{"model": "contrastive image-text model", "dataset": "regions of photos with short descriptions (Visual Genome)", "train_examples": 203450, "image_size": 32, "crop_scale_min": 1, "horizontal_flip": true, "tokenizer": "word", "vocab_size": 6471, "loss": "sigmoid", "embed_dim": 256, "encoder_arch": "mlp_mixer", "encoder_norm": "rmsnorm", "encoder_norm_position": "pre", "encoder_activation": "swiglu", "encoder_mlp_ratio": 2, "encoder_parallel_block": false, "encoder_inner_norm": false, "encoder_patch_size": [2, 2], "encoder_layers": 12, "encoder_width": 160, "text_encoder_causal": false, "text_encoder_width": 192, "text_encoder_layers": 6, "text_encoder_norm": "layernorm", "text_encoder_norm_position": "pre", "text_encoder_activation": "gelu", "text_encoder_mlp_ratio": 4, "text_encoder_head_dim": 32, "text_encoder_fused_qkv": true, "text_encoder_bias": "qkv", "text_encoder_qk_norm": false, "text_encoder_parallel_block": false, "text_encoder_inner_norm": false, "text_encoder_positions": "learned", "init": "trunc_normal_002", "residual_init": "zero_last", "optimizer": "muon", "muon_scale": "original", "lr": 0.0082, "momentum": 0.9, "nesterov": true, "orthogonalizer": "newton_schulz_5", "adamw_lr_other_params": 0.0011, "grad_clip": 1.0, "steps": 7200, "batch_size": 128, "epochs": 4.5, "lr_schedule": "cosine", "final_lr_fraction": 0.05, "warmup_steps": 1440, "weight_decay": 0.02, "adamw_weight_decay_other_params": 0.05}
Rows from block 7 of the image encoder, named by matrix and row number. Rows with one number belong to one neuron. Each number is 128 + 32 x the weight over its row's rms, rounded and kept within 0 to 255. All counts start at 0. Numbers have three digits each.
# gate: MLP gate (encoder.blocks.7.mlp.gate.weight, 320x160), inputs 108-159
# fc1: MLP up (encoder.blocks.7.mlp.fc1.weight, 320x160), inputs 108-159
# fc2: MLP down (encoder.blocks.7.mlp.fc2.weight, 160x320, transposed), outputs 108-159
gate.119:136129156115156163143136169161141084144075132165122144146075173158143074142091095096077138102177121151096124101166124085109127109167116123174166107131120159
fc1.119:110144189125103147083104110138142147064170142177097148118140135133114147100134105149109132177140080088124168123125110150126101072135121118127115155127116112
fc2.119:173160114170047114091125129172151114134106088132108131125140044131141134097059089159147165163142135171073134140136136150083173125148101084158092136119149194
gate.120:090119160099104116151101067102098100152122157155131130135121158169145131089154124165115142156138136155105132189165133124136186151176140088158144105109098149
fc1.120:148106141124124122091167131142131103106147120179111164097149119130129133105134163147139129136049066142117172168159093110097115116110145204115175157088085128
fc2.120:153175066141107123089124107083138158061125136084150064129122151110059125148051131121164123159185130188133146160123198076165151111111111147138082171134108099
gate.121:117149162134103133145124124217080171141152116111058116141105115125112148083039128148183145174104192112158168110121162130168246115040121147159140106140078148
fc1.121:127172160101112130156123157061149121094163145111120148178115084079110117149140102169055114050178152139084105172149115137125187158140129106131117122165083167
fc2.121:157096080145128138104121166183185185161149128189109182150199111136139153127012106140103139107152132100193143156112123140113194095161129106133143148147125095
gate.122:031131129114113135171147152132128119189160141128156142075143078069155133115181161175099082146065081105121111112155174129104120110109134089154103120083135089
fc1.122:109102189176100131138114107106120118095159118176140132124124150098106190126039150197135108146120154130166102123138150135118133132091130101114073096149116096
fc2.122:220139154150088122152137117174146108182092145155079138104153143179174137147130056105109108122121153164112104044144120153129135134137194112145123161129211182
gate.123:107151138133187147078142127187122132033111091079083108115161123089129182149193134073104084109156154109138177112184143108174147067142142126095096114123160168
fc1.123:139199113113093113211124149068097120095095167192158142140105124135174114141184156125152140125120086185100107139104115148103154189186165168122087132206092166
fc2.123:127119108141116167129104127108183128094174133156130148086155130133153216084089077102110180141101131154099119108106146143119073140105087117165149080133193118
gate.124:106117175164152092161165134106179107120156161129153163087029158069093147125122154144092110137159109122125173150172138136131193060178150116112102122206088071
fc1.124:132123058123109145087088082235117127144076185077074146130145114127160140077127157143144135160160043092114147076058183098135139122123136121131107108150098090
fc2.124:175165168111153117128113056121168143148079193087108175121097140146101150151141173150132139211111085106156159100114120166122106119116087087092093111161194121
gate.125:092116156168111127156109137106119126122130113082159118119128231172095127121160186152105122149135107124125114086133141129217156079110082097129113074124097154
fc1.125:132096101097117078079140123149172168129091141106089119079090141158143103119098107119110037114099111151166161097122137082072167113121167166132109136112138139
fc2.125:102149175158102110184122086163125087143186157153134071136121147128077138183146146150122149165122094124154105128116089181176135125137075065118176104131109166
gate.126:155097104108162134150161083095178124119126117106122114100146118121146127137069112104113100155156113135127120150167131165124095145103135126160154186122079172
fc1.126:172122108175129115142136132126228144064069103119116087123146068120102100145098145143155095130162120139137097142105126098136137090054122114197115093122113097
fc2.126:134096122142178169153178133172105108153145162064084138172106099082127151095157168107140143134153150148160121078118126147080105188103125140127090091087166137
gate.127:147180139074156125121085096139111165131177123166092157125099128164166118145104170087122139176146135161139111119136115058146135103096117096100083128100109077
fc1.127:180184109137170123102163105122138145141107141152158139182046125095117154155108138093140104118111152157108134106152112151191100137101113172152097104122097114
fc2.127:148136155087162124166089128159116151198132148150184108134105144141158112108106144156147106146127082157104050068146144165118125108087126115104094146106132082
gate.128:132090168130066113122149149131192125147091108112140112164117168061151161165115132118086125166078126109151040104143135127176105111134095131162161132243154148
fc1.128:134142089171127156125139151100113092117102128128146094120148118138150162150179162080099156183149203129145148148099129104162153109127084053156170132138081090
fc2.128:146163123135133041117141139110073116132107141120144143120127161127096167126161145125103100145108085108140116179129083083144097143127107149146061105107083139
gate.129:119129194176151106139137163150133177140134113147143110133118071137175128126102171157065139111119107098116086119133140125123193130157093166142060145110120105
fc1.129:196119115177086148165151132120188115098140112125086144102083166122139071117138074141091098156114086078174061136119145134132099138133095191121158142153101154
fc2.129:104110128161117133138124128112100177112164123083105131139105094129065157158081124088149176143059156117125176079156078116129116138097123076123188082203146069
gate.130:105100212097103106115150118123115094114144105173151169114175139132133162074161121057110182140168078114060153103118124150149133154150164143202122137162157140
fc1.130:117126156140144139109110095149146133127109138157132096135121184114085137059081210091131134154120129072137113140125074140165142098148180163165111130116212130
fc2.130:121175081167110094096118106125108126149160095078149088149145116091123129184123102126130132104106143145157156103117159171128150073153077123087140120174185099
gate.131:168115136040100131133093063118127145058152134062102114103148162148108077140125164103167165100073107107103111180097139087125158112133139071134138173147159128
fc1.131:070115119132139154146137129097135155132218146156111081234163118129157113117123112125126074102170094107092137112090151123046096141123107117129097160129159116
fc2.131:152097138135148093091132120105110138132128110174108158069136069064123174111156163124170149137101083130084149068092129143148103104147134139136116194157149116
gate.132:101130124184098112085165150140096117137110087134151179099151091093138092128127130140103129112133111178065093115140185088093128116069110114183126119090083093
fc1.132:184091151115103085150080190145047131117113142112129120106148060111102085133140147153148120133182141151124153115149088153012102089123138160086109167132105128
fc2.132:169165136118138149100128126211086149167141144119162089062091132110157186163100085140101099176096105061214102125159154121106169119078149044116124155071110139
gate.133:108159169132138098063061138129164127134139105092039134167154135154061104149173102173121132089130147078124161169174138173151128105093136098114127101092137180
fc1.133:119177155089135144065097110119144130116123127095105039139141106129128102155174143138131190147082159047102188150112118171139090086109117112112122176104174157
fc2.133:155141091132152157145151119101101127133098184153143116165033089159130163124103156133104138101173143216120145118093139113084158085178132129154120120164127144
gate.134:207180138111136078121113101099138111182149161102134149105167142166095148090146179115114105106163121097126082107141197127169122128076072133112130088125115075
fc1.134:149106095155141080193102146133149104114103014152096148101125111142119092173109064125101157150117141183140135186082082104176132062156118113120165092156109069
fc2.134:105080090106082120152139143145156160069131114109095131096093132120186101174113183049108123212129110127122177120073081116102157105098086155140126112122184172
gate.135:118109167157154108175111216162104167127162189164120100133131175114225176070063160158098146122169155128078080171063102142136123155051171075145158148092150089
fc1.135:118162108099097163091145171063086101156134080114130143169142145154127135115158155134088149088165121057163120122135129067167144123101120095146134171127122140
fc2.135:148174138132087147138162059076140130117150102147179139134103101119098126148085159098157066132161090115071150147114113150097142061160150150118116135134168148
gate.136:194127179082173173130148096085111129159160165130165136120143134133135127135179147160109162094110133168132127111164166097139114156030116118151104118149099084
fc1.136:151129144121136170100152119172120133049086123107152108116089153128126102152166108100118133145094068114153101135138171174130164086087150115211171177105116157
fc2.136:079115135154136110114173166133133140091093101184121124135121145161159141138119151153085150150045148064129157106137102141149146106156109181097139143131102111
gate.137:149166111073161107117139175093084148058096119131108130141126143132182199098084109117191108183163095078115119081122098085167112084113152109152168161102124185
fc1.137:136150152105156136090076143132134062121131109127143186092136173141100094147148135121142152136102192197106100112118209129116067128106154083163151134162183135
fc2.137:153142089123086139123191197137103115109146135140134125127175194157168121064164104171172119154087149070134090178123136116125106122120167130100111097121111155
gate.138:114121207148119165136097140160145091109079114125136066124122065120113107144095137096129188110096102125192162058116160127160113089116101154101221131110117125
fc1.138:119105128129150138109153148157124124091155067096109149093139097137125118102109121089080083076119142190090134147121064162121157088158141065175097115185131072
fc2.138:131088167093113089094139160166154157146145120070098116116115082153105123082120186108153096141168141068107107192110109119129179128190111164164144079125111174
gate.139:089148144128098130131060186081140110114137086151141094147091137159156150139169099131124165113103100110117087063173111137161146128135182155114104134120091102
fc1.139:123068097178168134138130120140089123115100095138142159138146162102153117128077203152095104107184182168111081137133131061127121163188182162160120151126118146
fc2.139:150151139150171130151167120113119160184189148112125155123126082161144147090133132128176079112118107062137159113146105189113103226093161099131155102110165154
gate.140:121144109175135179130114116100137116197126172110099160106132050110114126106149144125167104183146183133174118113123174166148108117243132159101163087142088147
fc1.140:136117090116149149154105109144091108131126119113191118152198074126093168163187171067056141153134139103125151123171145195192122183144144113104139189146121071
fc2.140:096155150095149110128140107152157117186157155114172100151133153122087152135147109167136113098144114151105136209157131128069098106097171054079125206096091134
gate.141:188152080102078083098087143117122132101143132109148121060127091076155080113100138146106144134142070131107119076150158087066083110128119101097165164105109079
fc1.141:091120135159118157150159134147118163157106121101094169117151184158180169096166110125173094125092126110127114156090080180127138081096157116133163055107177131
fc2.141:124137133132108119141098137135151163085119107139129142123156189136111116087155095071111122124083191213185161138123127119111107170148125127125132122143104147
gate.142:159081146131105157163159127141186165092169159128109101134177110086096108127123109141119138128134143084134112134074093143104126132122070126129095136140114188
fc1.142:186145115095132084147150130179107151061115089100153092116128110140078126203158198097097155090111087140154107161148183101160083068145104092112135106152055181
fc2.142:113183119112098112131088131157103149124144132094098149108078101075123121174157136151191153129136107124109079013103152156076171143074134089106135082109149134
gate.143:152115116144132090136128105120081073120147180167095112116125113091128089141099121082148150037111107165170110119130131122121158177135070174134162150171124123
fc1.143:163142125158141079153142098120097143099146158162127095148161166141082168145128126087147128129178127098142147116192113123118130204127096149160198130099059100
fc2.143:086100097143118169094137076180103153123110141082157114198091130158171145133144145067129104115163111154173129111114112094137116074164091117094118105157101137
gate.144:117141147127120165112142111142133131092136107116160112156092142080117182089164120077101094183095049146131178200122139132092136113104129095100152143084090181
fc1.144:173143092170154118153153143138102148100142153088088132063156110116143129128085109100190193154112163129128169173125160120173108128101143120134175126179107124
fc2.144:097138216164135162130120149127160138145094117134117150113100140145109137101156113163057137127094109116125107118130138123101114158085115129073167084077110089
gate.145:164112177143155145128161157213159145086105118120083142068097184098179114113143144164134180153104148169085097095099135185150105093135121115102150120119108110
fc1.145:132126116146105157123153166086119156129104081113139088105110095121160133088140104141177134092176158153116079133177127151132091111133119163164077146129108172
fc2.145:137119153070168151142140123133029110127171098122163110150173076173075171136112195052160093104172113115109122110099088132119159159129192115095108121135093127
gate.146:121147105122105112103127087151148100142102133154118133136085108147176076217086116087150185117165131108199133094163148112091101123082122122151186073032170191
fc1.146:073124131106139107111174101114203121162123095127150152164117197150173137137115115157100145132092186099126089116196176049144116125119091130140157156156128154
fc2.146:093122127173097195113118152124104148137141114143167156113115114114053128090160115049081071113037162183107107084124115106120137104146176172120104108135151191
gate.147:099136175110165100122113131100191168089154130121112146119150118109084137136121126179077171116107186089148123053157126148134103095090129119154095098102134099
fc1.147:111088172162145116067145158143139127174096144160115163144163131133083098141090111141126141131078135148184164138083151110130192121017155139130153164107141117
fc2.147:106134120125079088097126105076037152145051093143067122083056134125179165130114138160124102135151127123117109157075125119123119156109123152178147107119099161
gate.148:126124137096097115155150112179137141160166131131194179084110139142088124130122059124123183161150110131094143121109135142173127131106131139190103087112108117
fc1.148:145100165164182136043158151101141128125081090098143135176153136104139141095138139111162080125078118147101097165154123115103102171170129121088142188124159132
fc2.148:138140202172202113118128190057153130137185175132085157140146130123181136181149136139141184136120093144115177104102131104065127089118156074125147096133126144
gate.149:114135125126118132168133159161136102116064105145109096145157134154091071133134140121139070130070132128085115107125099119072102160058089142125120188110117182
fc1.149:153158140060073156126156088127136109114094128070103123118130191155115150139071137145164138187130073115146206092116174087149078079117147130141161153141108231
fc2.149:206110158071087126077095158133091142135049136141120116100112121171106147127175110201153183161113166105172108129144180103115148137134136121144110156105176146
gate.150:096193160124135129171148108153124087113054157139113159163114123142146103198080118123116166085126199125139176044190102134162151143200174137141153114118037160
fc1.150:103195127139096105178193132170112111095049094134205101121098162126133081139105079154155094112114106173141119072104105139133118122126127145177055153114176112
fc2.150:118071140130128189119099117117189119100152094139104059143145085140140119126135127088118123163144098116105166088132093093148117081110159108128150112152087157
gate.151:163074170138098089108087112145134083120102151170139086127147103083097089146136118080135147110109092083177106186086105096139149137103151083078111115163107154
fc1.151:119151093093129115133161125108154109130111117098211183117175132132100028091043093098104147132121111129130140122091184155154150152170107094120169098155151170
fc2.151:107089198169126148089131151140137144122130145127098126138153144129163132121162178127156106122057145092172104041130096070163143173176111152061155132088096119