{"crop_scale_min": 1, "vocab_size": 6471, "embed_dim": 256, "encoder_activation": "swiglu", "encoder_layers": 12, "text_encoder_norm": "layernorm", "text_encoder_norm_position": "pre", "text_encoder_activation": "gelu", "text_encoder_qk_norm": false, "text_encoder_positions": "learned", "residual_init": "zero_last", "momentum": 0.9, "weight_decay": 0.02}
Rows from block 5 of the image encoder, named by matrix and row number. Each number is 200 + 30 x the weight over the matrix's rms, rounded and kept within 0 to 999. All counts start at 0.
# fc2: token-mixing MLP down (encoder.blocks.5.mixer.f.fc2.weight, 256x80), inputs 0-79
fc2.211,196,211,189,181,243,210,250,224,209,222,187,178,165,177,163,172,206,196,179,201,140,214,208,227,199,138,226,172,195,169,214,146,247,184,207,238,227,198,206,224,191,198,211,185,195,217,206,261,128,211,206,205,240,198,170,187,247,167,173,198,179,192,208,223,207,266,212,141,198,201,206,159,185,209,177,207,169,178,190,191
fc2.212,280,185,207,192,229,167,172,178,210,208,199,198,205,197,182,185,218,194,237,201,203,196,217,248,205,189,213,154,209,178,204,229,241,202,161,203,186,227,158,227,260,257,210,213,216,210,217,215,182,238,208,207,215,248,182,156,199,163,241,220,158,183,245,178,165,234,198,194,261,159,217,198,186,209,184,217,194,161,178,218
fc2.213,188,210,229,227,173,228,185,229,213,228,173,198,255,167,144,252,211,194,221,210,224,196,192,225,150,214,216,194,190,261,167,247,207,280,186,206,218,200,209,185,256,146,112,217,243,211,176,214,191,228,216,163,228,214,270,151,210,259,206,196,212,191,209,239,152,174,172,240,169,220,162,177,272,215,194,226,215,194,142,222
fc2.214,198,202,192,185,187,232,193,230,216,170,191,197,124,166,208,230,232,191,221,257,198,217,214,172,215,234,226,170,229,212,199,213,187,204,224,151,192,170,233,243,258,226,225,226,203,253,183,215,177,214,205,219,181,177,240,186,197,207,193,188,179,227,220,185,241,171,194,127,202,179,193,172,163,192,234,207,167,257,187,201
fc2.215,202,184,201,184,256,188,170,261,200,207,213,169,191,211,204,180,163,203,201,189,177,175,257,229,205,150,171,236,178,151,161,187,260,231,215,231,215,285,216,167,232,192,180,198,202,129,226,195,189,229,205,195,210,209,245,226,175,264,201,219,159,225,174,207,205,215,246,226,180,190,217,194,209,170,157,231,194,208,192,176
fc2.216,256,176,203,176,178,232,210,257,219,183,239,221,240,239,222,169,205,228,205,222,253,243,198,181,159,190,167,244,253,194,234,210,199,173,170,182,246,238,210,208,250,246,263,209,202,193,196,164,221,228,227,202,208,167,224,175,213,238,173,187,206,246,229,218,224,178,170,204,182,217,141,241,194,126,230,270,222,226,206,201
fc2.217,196,190,142,191,246,218,201,167,208,199,173,229,179,244,183,161,204,203,197,175,141,175,191,194,261,213,176,197,207,182,176,168,188,224,212,220,156,191,229,173,198,179,186,159,195,145,147,171,216,178,222,197,257,261,224,206,199,197,189,147,193,196,229,200,206,214,220,256,239,202,180,246,214,205,248,224,202,234,210,190
fc2.218,204,216,209,185,215,166,192,261,199,209,186,251,201,223,205,129,198,235,213,220,153,191,221,186,203,188,173,231,237,184,177,190,167,213,151,203,184,190,231,180,230,164,246,177,190,203,232,158,173,184,221,192,173,209,239,235,197,242,182,199,162,215,229,208,148,229,168,206,210,203,204,188,180,231,183,186,243,167,216,193
fc2.219,181,215,224,180,240,247,246,204,246,235,152,194,233,194,226,196,228,177,258,234,254,157,169,164,179,221,200,202,178,189,251,206,240,252,249,194,183,241,195,182,246,181,187,212,214,239,245,242,179,215,216,183,166,218,161,252,153,194,188,221,187,164,195,245,218,229,239,197,205,230,185,161,192,219,195,243,198,260,181,144
fc2.220,169,202,209,189,248,178,250,210,140,193,240,223,171,235,196,234,167,173,189,189,231,210,203,162,223,167,170,194,248,252,199,218,109,188,169,218,195,239,198,169,202,200,205,176,153,176,183,163,212,191,228,209,212,202,159,238,192,157,191,170,145,167,180,215,210,233,182,253,158,250,183,168,246,177,213,212,184,219,225,195
fc2.221,198,197,179,159,177,199,158,191,227,198,217,171,231,191,200,215,228,187,143,204,179,219,195,192,222,144,228,178,190,239,221,146,198,160,205,159,223,171,239,197,220,188,180,179,228,202,216,195,236,184,184,227,232,222,175,184,222,222,178,232,142,220,188,248,167,207,168,145,214,149,227,211,166,220,223,210,192,147,246,160
fc2.222,214,203,179,230,208,169,183,242,177,232,213,201,200,208,188,163,176,207,185,184,190,209,195,198,185,185,193,199,231,202,183,205,175,200,200,199,213,198,193,196,215,167,205,210,232,188,203,216,195,161,188,201,201,226,203,199,203,193,183,208,203,187,221,180,199,206,192,198,204,209,203,191,206,186,203,174,236,177,171,187
fc2.223,156,205,228,193,121,207,235,294,188,260,229,172,181,180,144,143,152,224,230,239,208,157,181,235,211,205,220,180,149,205,205,193,197,175,192,200,226,226,210,216,221,239,193,238,184,215,192,159,198,159,145,182,177,138,185,268,210,189,197,263,221,258,213,234,151,199,206,186,152,202,210,168,193,203,205,222,224,262,186,175
fc2.224,170,215,216,213,204,247,188,193,175,197,188,190,202,144,166,155,170,175,241,206,131,244,191,182,164,280,161,164,239,219,155,206,214,183,192,240,199,194,202,225,207,200,197,206,137,200,181,181,165,179,171,199,233,177,168,211,193,153,184,218,206,214,169,209,206,209,170,241,183,170,218,235,184,130,174,240,193,158,219,152
fc2.225,186,192,133,239,196,239,191,195,227,210,205,234,193,220,196,201,165,255,172,210,145,163,203,180,209,185,185,218,172,198,171,177,210,168,204,249,219,206,209,172,230,184,193,196,226,208,227,210,218,178,174,231,200,200,203,225,206,171,180,227,181,249,198,214,181,253,187,191,204,193,165,195,160,194,158,190,219,213,150,200
fc2.226,137,209,224,194,249,204,220,178,204,205,227,166,155,226,232,173,206,175,268,215,129,229,211,169,190,214,233,166,238,181,270,201,152,187,180,193,244,201,215,231,184,192,177,188,205,206,188,167,194,181,178,195,185,192,193,182,218,204,182,182,161,169,214,280,201,267,228,175,221,183,198,228,183,149,173,197,166,152,231,239
fc2.227,213,257,243,193,201,210,232,228,207,233,213,174,159,182,202,229,212,232,275,218,150,168,230,235,224,194,210,223,248,234,185,211,166,200,197,271,179,188,180,218,245,189,242,178,198,155,172,174,167,215,188,203,238,186,166,205,236,187,214,258,201,189,201,233,229,206,154,185,149,233,197,255,183,252,216,236,174,215,176,155
fc2.228,212,184,186,176,279,209,203,229,219,207,243,193,195,235,197,212,188,215,234,220,115,193,239,156,151,231,177,196,231,159,228,240,192,232,207,192,198,219,216,170,193,212,195,222,266,175,147,198,172,250,170,234,214,239,207,127,236,198,175,170,181,251,177,229,199,175,178,199,230,158,187,270,242,181,200,224,250,164,152,200
fc2.229,157,184,196,186,247,196,187,239,224,220,223,195,205,220,194,247,196,221,242,214,175,191,247,227,193,177,197,258,151,208,200,221,187,192,212,197,219,190,176,231,152,245,174,160,187,157,218,235,210,204,159,225,243,225,201,163,166,224,166,195,169,147,228,198,152,220,255,159,201,184,138,245,186,194,235,226,202,221,205,180
fc2.230,166,216,242,229,247,172,263,286,256,258,219,183,229,213,175,246,167,194,260,239,207,163,196,87,221,164,205,256,197,147,180,193,127,171,193,265,265,192,155,223,153,253,135,213,235,233,191,155,213,218,212,199,185,176,206,160,180,212,201,241,171,196,197,217,156,141,196,197,204,260,225,241,238,233,214,217,192,258,219,194
fc2.231,204,191,216,161,248,177,202,264,217,188,211,215,185,225,218,166,223,206,190,214,122,184,195,195,149,166,227,216,186,185,223,223,176,186,169,182,227,165,221,208,174,224,197,184,231,112,193,257,276,204,216,216,193,219,178,285,181,211,188,240,135,255,200,211,180,156,141,168,182,183,201,208,202,165,223,181,226,227,168,161
fc2.232,203,170,159,213,284,175,266,257,202,163,156,149,196,208,209,149,186,234,197,235,118,218,222,208,215,126,202,155,201,223,206,267,235,210,183,172,177,235,239,162,238,179,165,187,187,169,198,199,226,229,240,212,185,223,190,211,206,194,184,177,229,160,217,211,218,207,172,196,207,172,189,201,213,181,212,217,178,187,192,176
fc2.233,263,257,164,125,265,177,238,176,170,201,201,163,217,204,224,226,168,163,238,208,186,246,196,113,171,203,221,170,246,213,246,224,180,134,164,190,208,236,232,197,209,188,260,180,229,194,256,155,234,192,238,233,170,177,186,193,160,167,257,253,190,260,202,235,197,201,142,214,186,245,183,211,225,210,187,241,206,200,161,236
fc2.234,208,164,234,183,219,193,250,242,211,220,178,223,225,281,194,221,165,144,226,190,173,179,163,217,158,224,190,233,240,159,189,237,174,151,239,195,213,211,223,208,177,213,291,161,150,168,218,206,171,206,211,168,212,203,211,253,166,176,206,176,233,193,228,206,221,151,209,221,208,205,219,193,189,153,216,218,172,191,199,227
fc2.235,172,217,250,216,232,201,245,241,210,190,185,200,227,278,221,200,178,190,208,238,159,182,201,138,176,240,206,135,223,196,241,217,179,157,210,214,162,177,179,187,206,212,201,161,212,138,250,151,198,173,190,212,229,223,165,230,179,169,208,212,194,194,129,215,207,220,199,246,196,184,210,193,244,201,165,246,228,240,176,192
fc2.236,170,178,205,178,211,226,198,214,190,189,231,227,203,208,176,219,222,190,175,212,183,230,146,201,212,173,208,176,221,236,191,186,218,210,229,192,231,229,186,241,251,185,199,177,304,196,236,240,210,220,202,230,190,167,210,217,136,194,199,205,158,185,194,174,221,161,174,155,200,188,232,220,209,160,257,274,141,190,197,195
fc2.237,148,253,221,198,249,184,183,235,210,173,246,208,174,226,199,193,194,144,209,200,214,175,182,231,162,264,235,200,249,210,213,218,208,259,179,186,175,242,217,209,188,224,180,217,190,154,174,200,169,193,230,249,153,203,196,232,199,149,214,210,198,210,235,195,181,135,165,219,280,183,166,157,195,223,212,211,199,213,186,163
fc2.238,145,246,228,173,187,181,180,232,183,196,200,183,206,183,155,238,176,185,241,182,193,197,225,226,207,201,207,167,221,190,205,173,169,224,169,116,226,203,211,199,242,179,259,146,162,185,207,204,169,181,153,244,180,137,205,189,226,208,212,233,189,220,193,181,218,212,171,238,160,215,187,219,185,174,279,231,205,186,262,149
fc2.239,195,231,249,202,228,218,177,168,174,240,173,167,146,167,186,221,179,238,260,242,192,216,193,196,238,215,176,186,198,150,219,174,189,173,197,201,244,233,181,232,178,191,243,163,182,171,168,178,164,133,172,154,169,175,173,195,177,231,208,223,245,222,183,185,232,200,185,237,153,206,183,190,232,212,255,232,210,128,190,173
fc2.240,194,169,252,185,214,142,205,206,157,183,169,166,194,240,217,270,207,168,281,181,179,211,152,241,231,199,184,202,218,200,172,161,184,176,281,183,202,193,240,220,196,186,232,186,187,218,193,237,278,180,188,202,212,161,220,227,195,187,215,188,177,213,159,156,222,162,200,163,148,197,199,172,192,192,222,199,188,170,187,237
fc2.241,195,170,236,211,250,166,204,214,197,198,244,193,192,209,196,181,238,193,202,217,148,118,231,211,204,229,214,196,208,200,158,204,171,259,182,176,179,232,157,197,210,196,254,236,172,185,191,166,259,238,221,248,197,219,164,169,227,203,209,149,208,146,196,219,241,200,240,220,212,207,218,178,232,150,219,249,183,186,208,202
fc2.242,162,221,194,240,257,183,235,222,194,167,214,186,151,220,223,214,160,163,226,218,130,168,202,246,188,225,225,210,194,225,195,226,249,182,223,187,232,229,139,172,223,241,276,212,174,231,190,201,210,201,203,245,189,218,248,149,173,154,235,187,238,207,213,227,231,173,206,230,185,199,191,205,260,163,224,217,181,203,161,215
fc2.243,234,238,168,202,211,202,244,171,193,167,210,225,229,194,257,234,204,190,233,199,164,181,130,220,227,154,166,204,230,246,192,163,169,219,148,222,218,177,202,189,216,206,231,217,190,226,175,189,206,260,196,175,243,163,222,198,193,201,204,186,184,221,221,221,193,211,168,158,216,168,223,215,198,198,182,211,215,238,187,202
fc2.244,212,231,234,199,227,183,176,231,258,194,203,208,187,253,187,266,234,207,234,141,194,209,193,201,179,246,204,200,189,241,155,204,173,216,168,227,207,176,185,189,172,227,194,197,212,231,174,175,181,159,186,184,228,231,180,179,190,194,194,211,268,218,181,161,263,177,223,138,207,250,226,159,206,206,258,215,203,219,191,227
fc2.245,218,196,206,232,207,192,226,186,265,201,216,138,167,207,140,229,160,188,229,194,254,225,214,196,192,249,218,177,193,216,238,214,220,189,200,264,223,180,131,239,183,208,201,183,187,227,168,211,167,212,178,198,194,238,170,239,251,187,179,231,262,212,170,232,199,200,172,139,222,212,163,152,235,181,229,236,211,233,180,206
fc2.246,237,181,248,163,229,178,222,237,193,226,212,246,206,187,216,208,248,231,222,249,235,208,229,160,234,245,248,191,213,165,222,201,219,225,212,253,249,165,192,190,240,188,172,197,217,205,190,166,157,174,172,155,183,174,207,155,159,159,193,166,169,202,249,143,191,180,215,192,175,167,221,187,174,126,239,187,238,243,203,198
fc2.247,203,285,191,178,207,259,208,288,196,181,194,214,169,226,220,225,213,211,213,193,220,218,184,169,190,220,219,170,237,218,169,163,246,206,197,183,230,185,171,172,220,194,201,216,136,255,160,180,206,223,194,199,205,195,245,223,222,186,162,289,186,215,182,216,186,217,203,191,222,221,183,219,248,166,207,180,173,186,232,210
fc2.248,164,200,204,208,266,206,203,263,194,176,206,202,183,233,175,221,194,183,240,241,213,224,217,201,161,203,203,216,182,232,193,175,183,187,149,161,217,207,211,234,179,178,255,196,191,234,197,184,246,150,248,220,200,198,192,201,173,161,180,174,198,184,210,154,146,211,268,175,213,173,213,192,218,198,205,230,235,203,169,271
fc2.249,239,174,210,196,264,210,230,205,236,204,186,199,233,221,172,218,188,219,227,242,175,203,168,199,119,247,190,232,187,202,114,238,143,227,156,220,200,213,256,183,233,201,281,204,230,213,195,193,257,149,207,214,245,204,213,181,150,204,192,183,254,186,199,256,184,136,196,227,156,252,178,198,222,215,245,207,242,195,168,221
fc2.250,187,180,207,171,276,226,174,196,174,163,208,194,189,234,149,216,166,157,238,188,133,202,225,170,185,227,203,244,187,269,223,182,208,218,200,150,186,181,240,175,160,153,210,153,245,225,235,208,211,149,200,176,217,239,210,211,184,239,172,180,237,196,240,154,214,223,201,217,230,152,221,178,212,218,185,186,216,237,220,213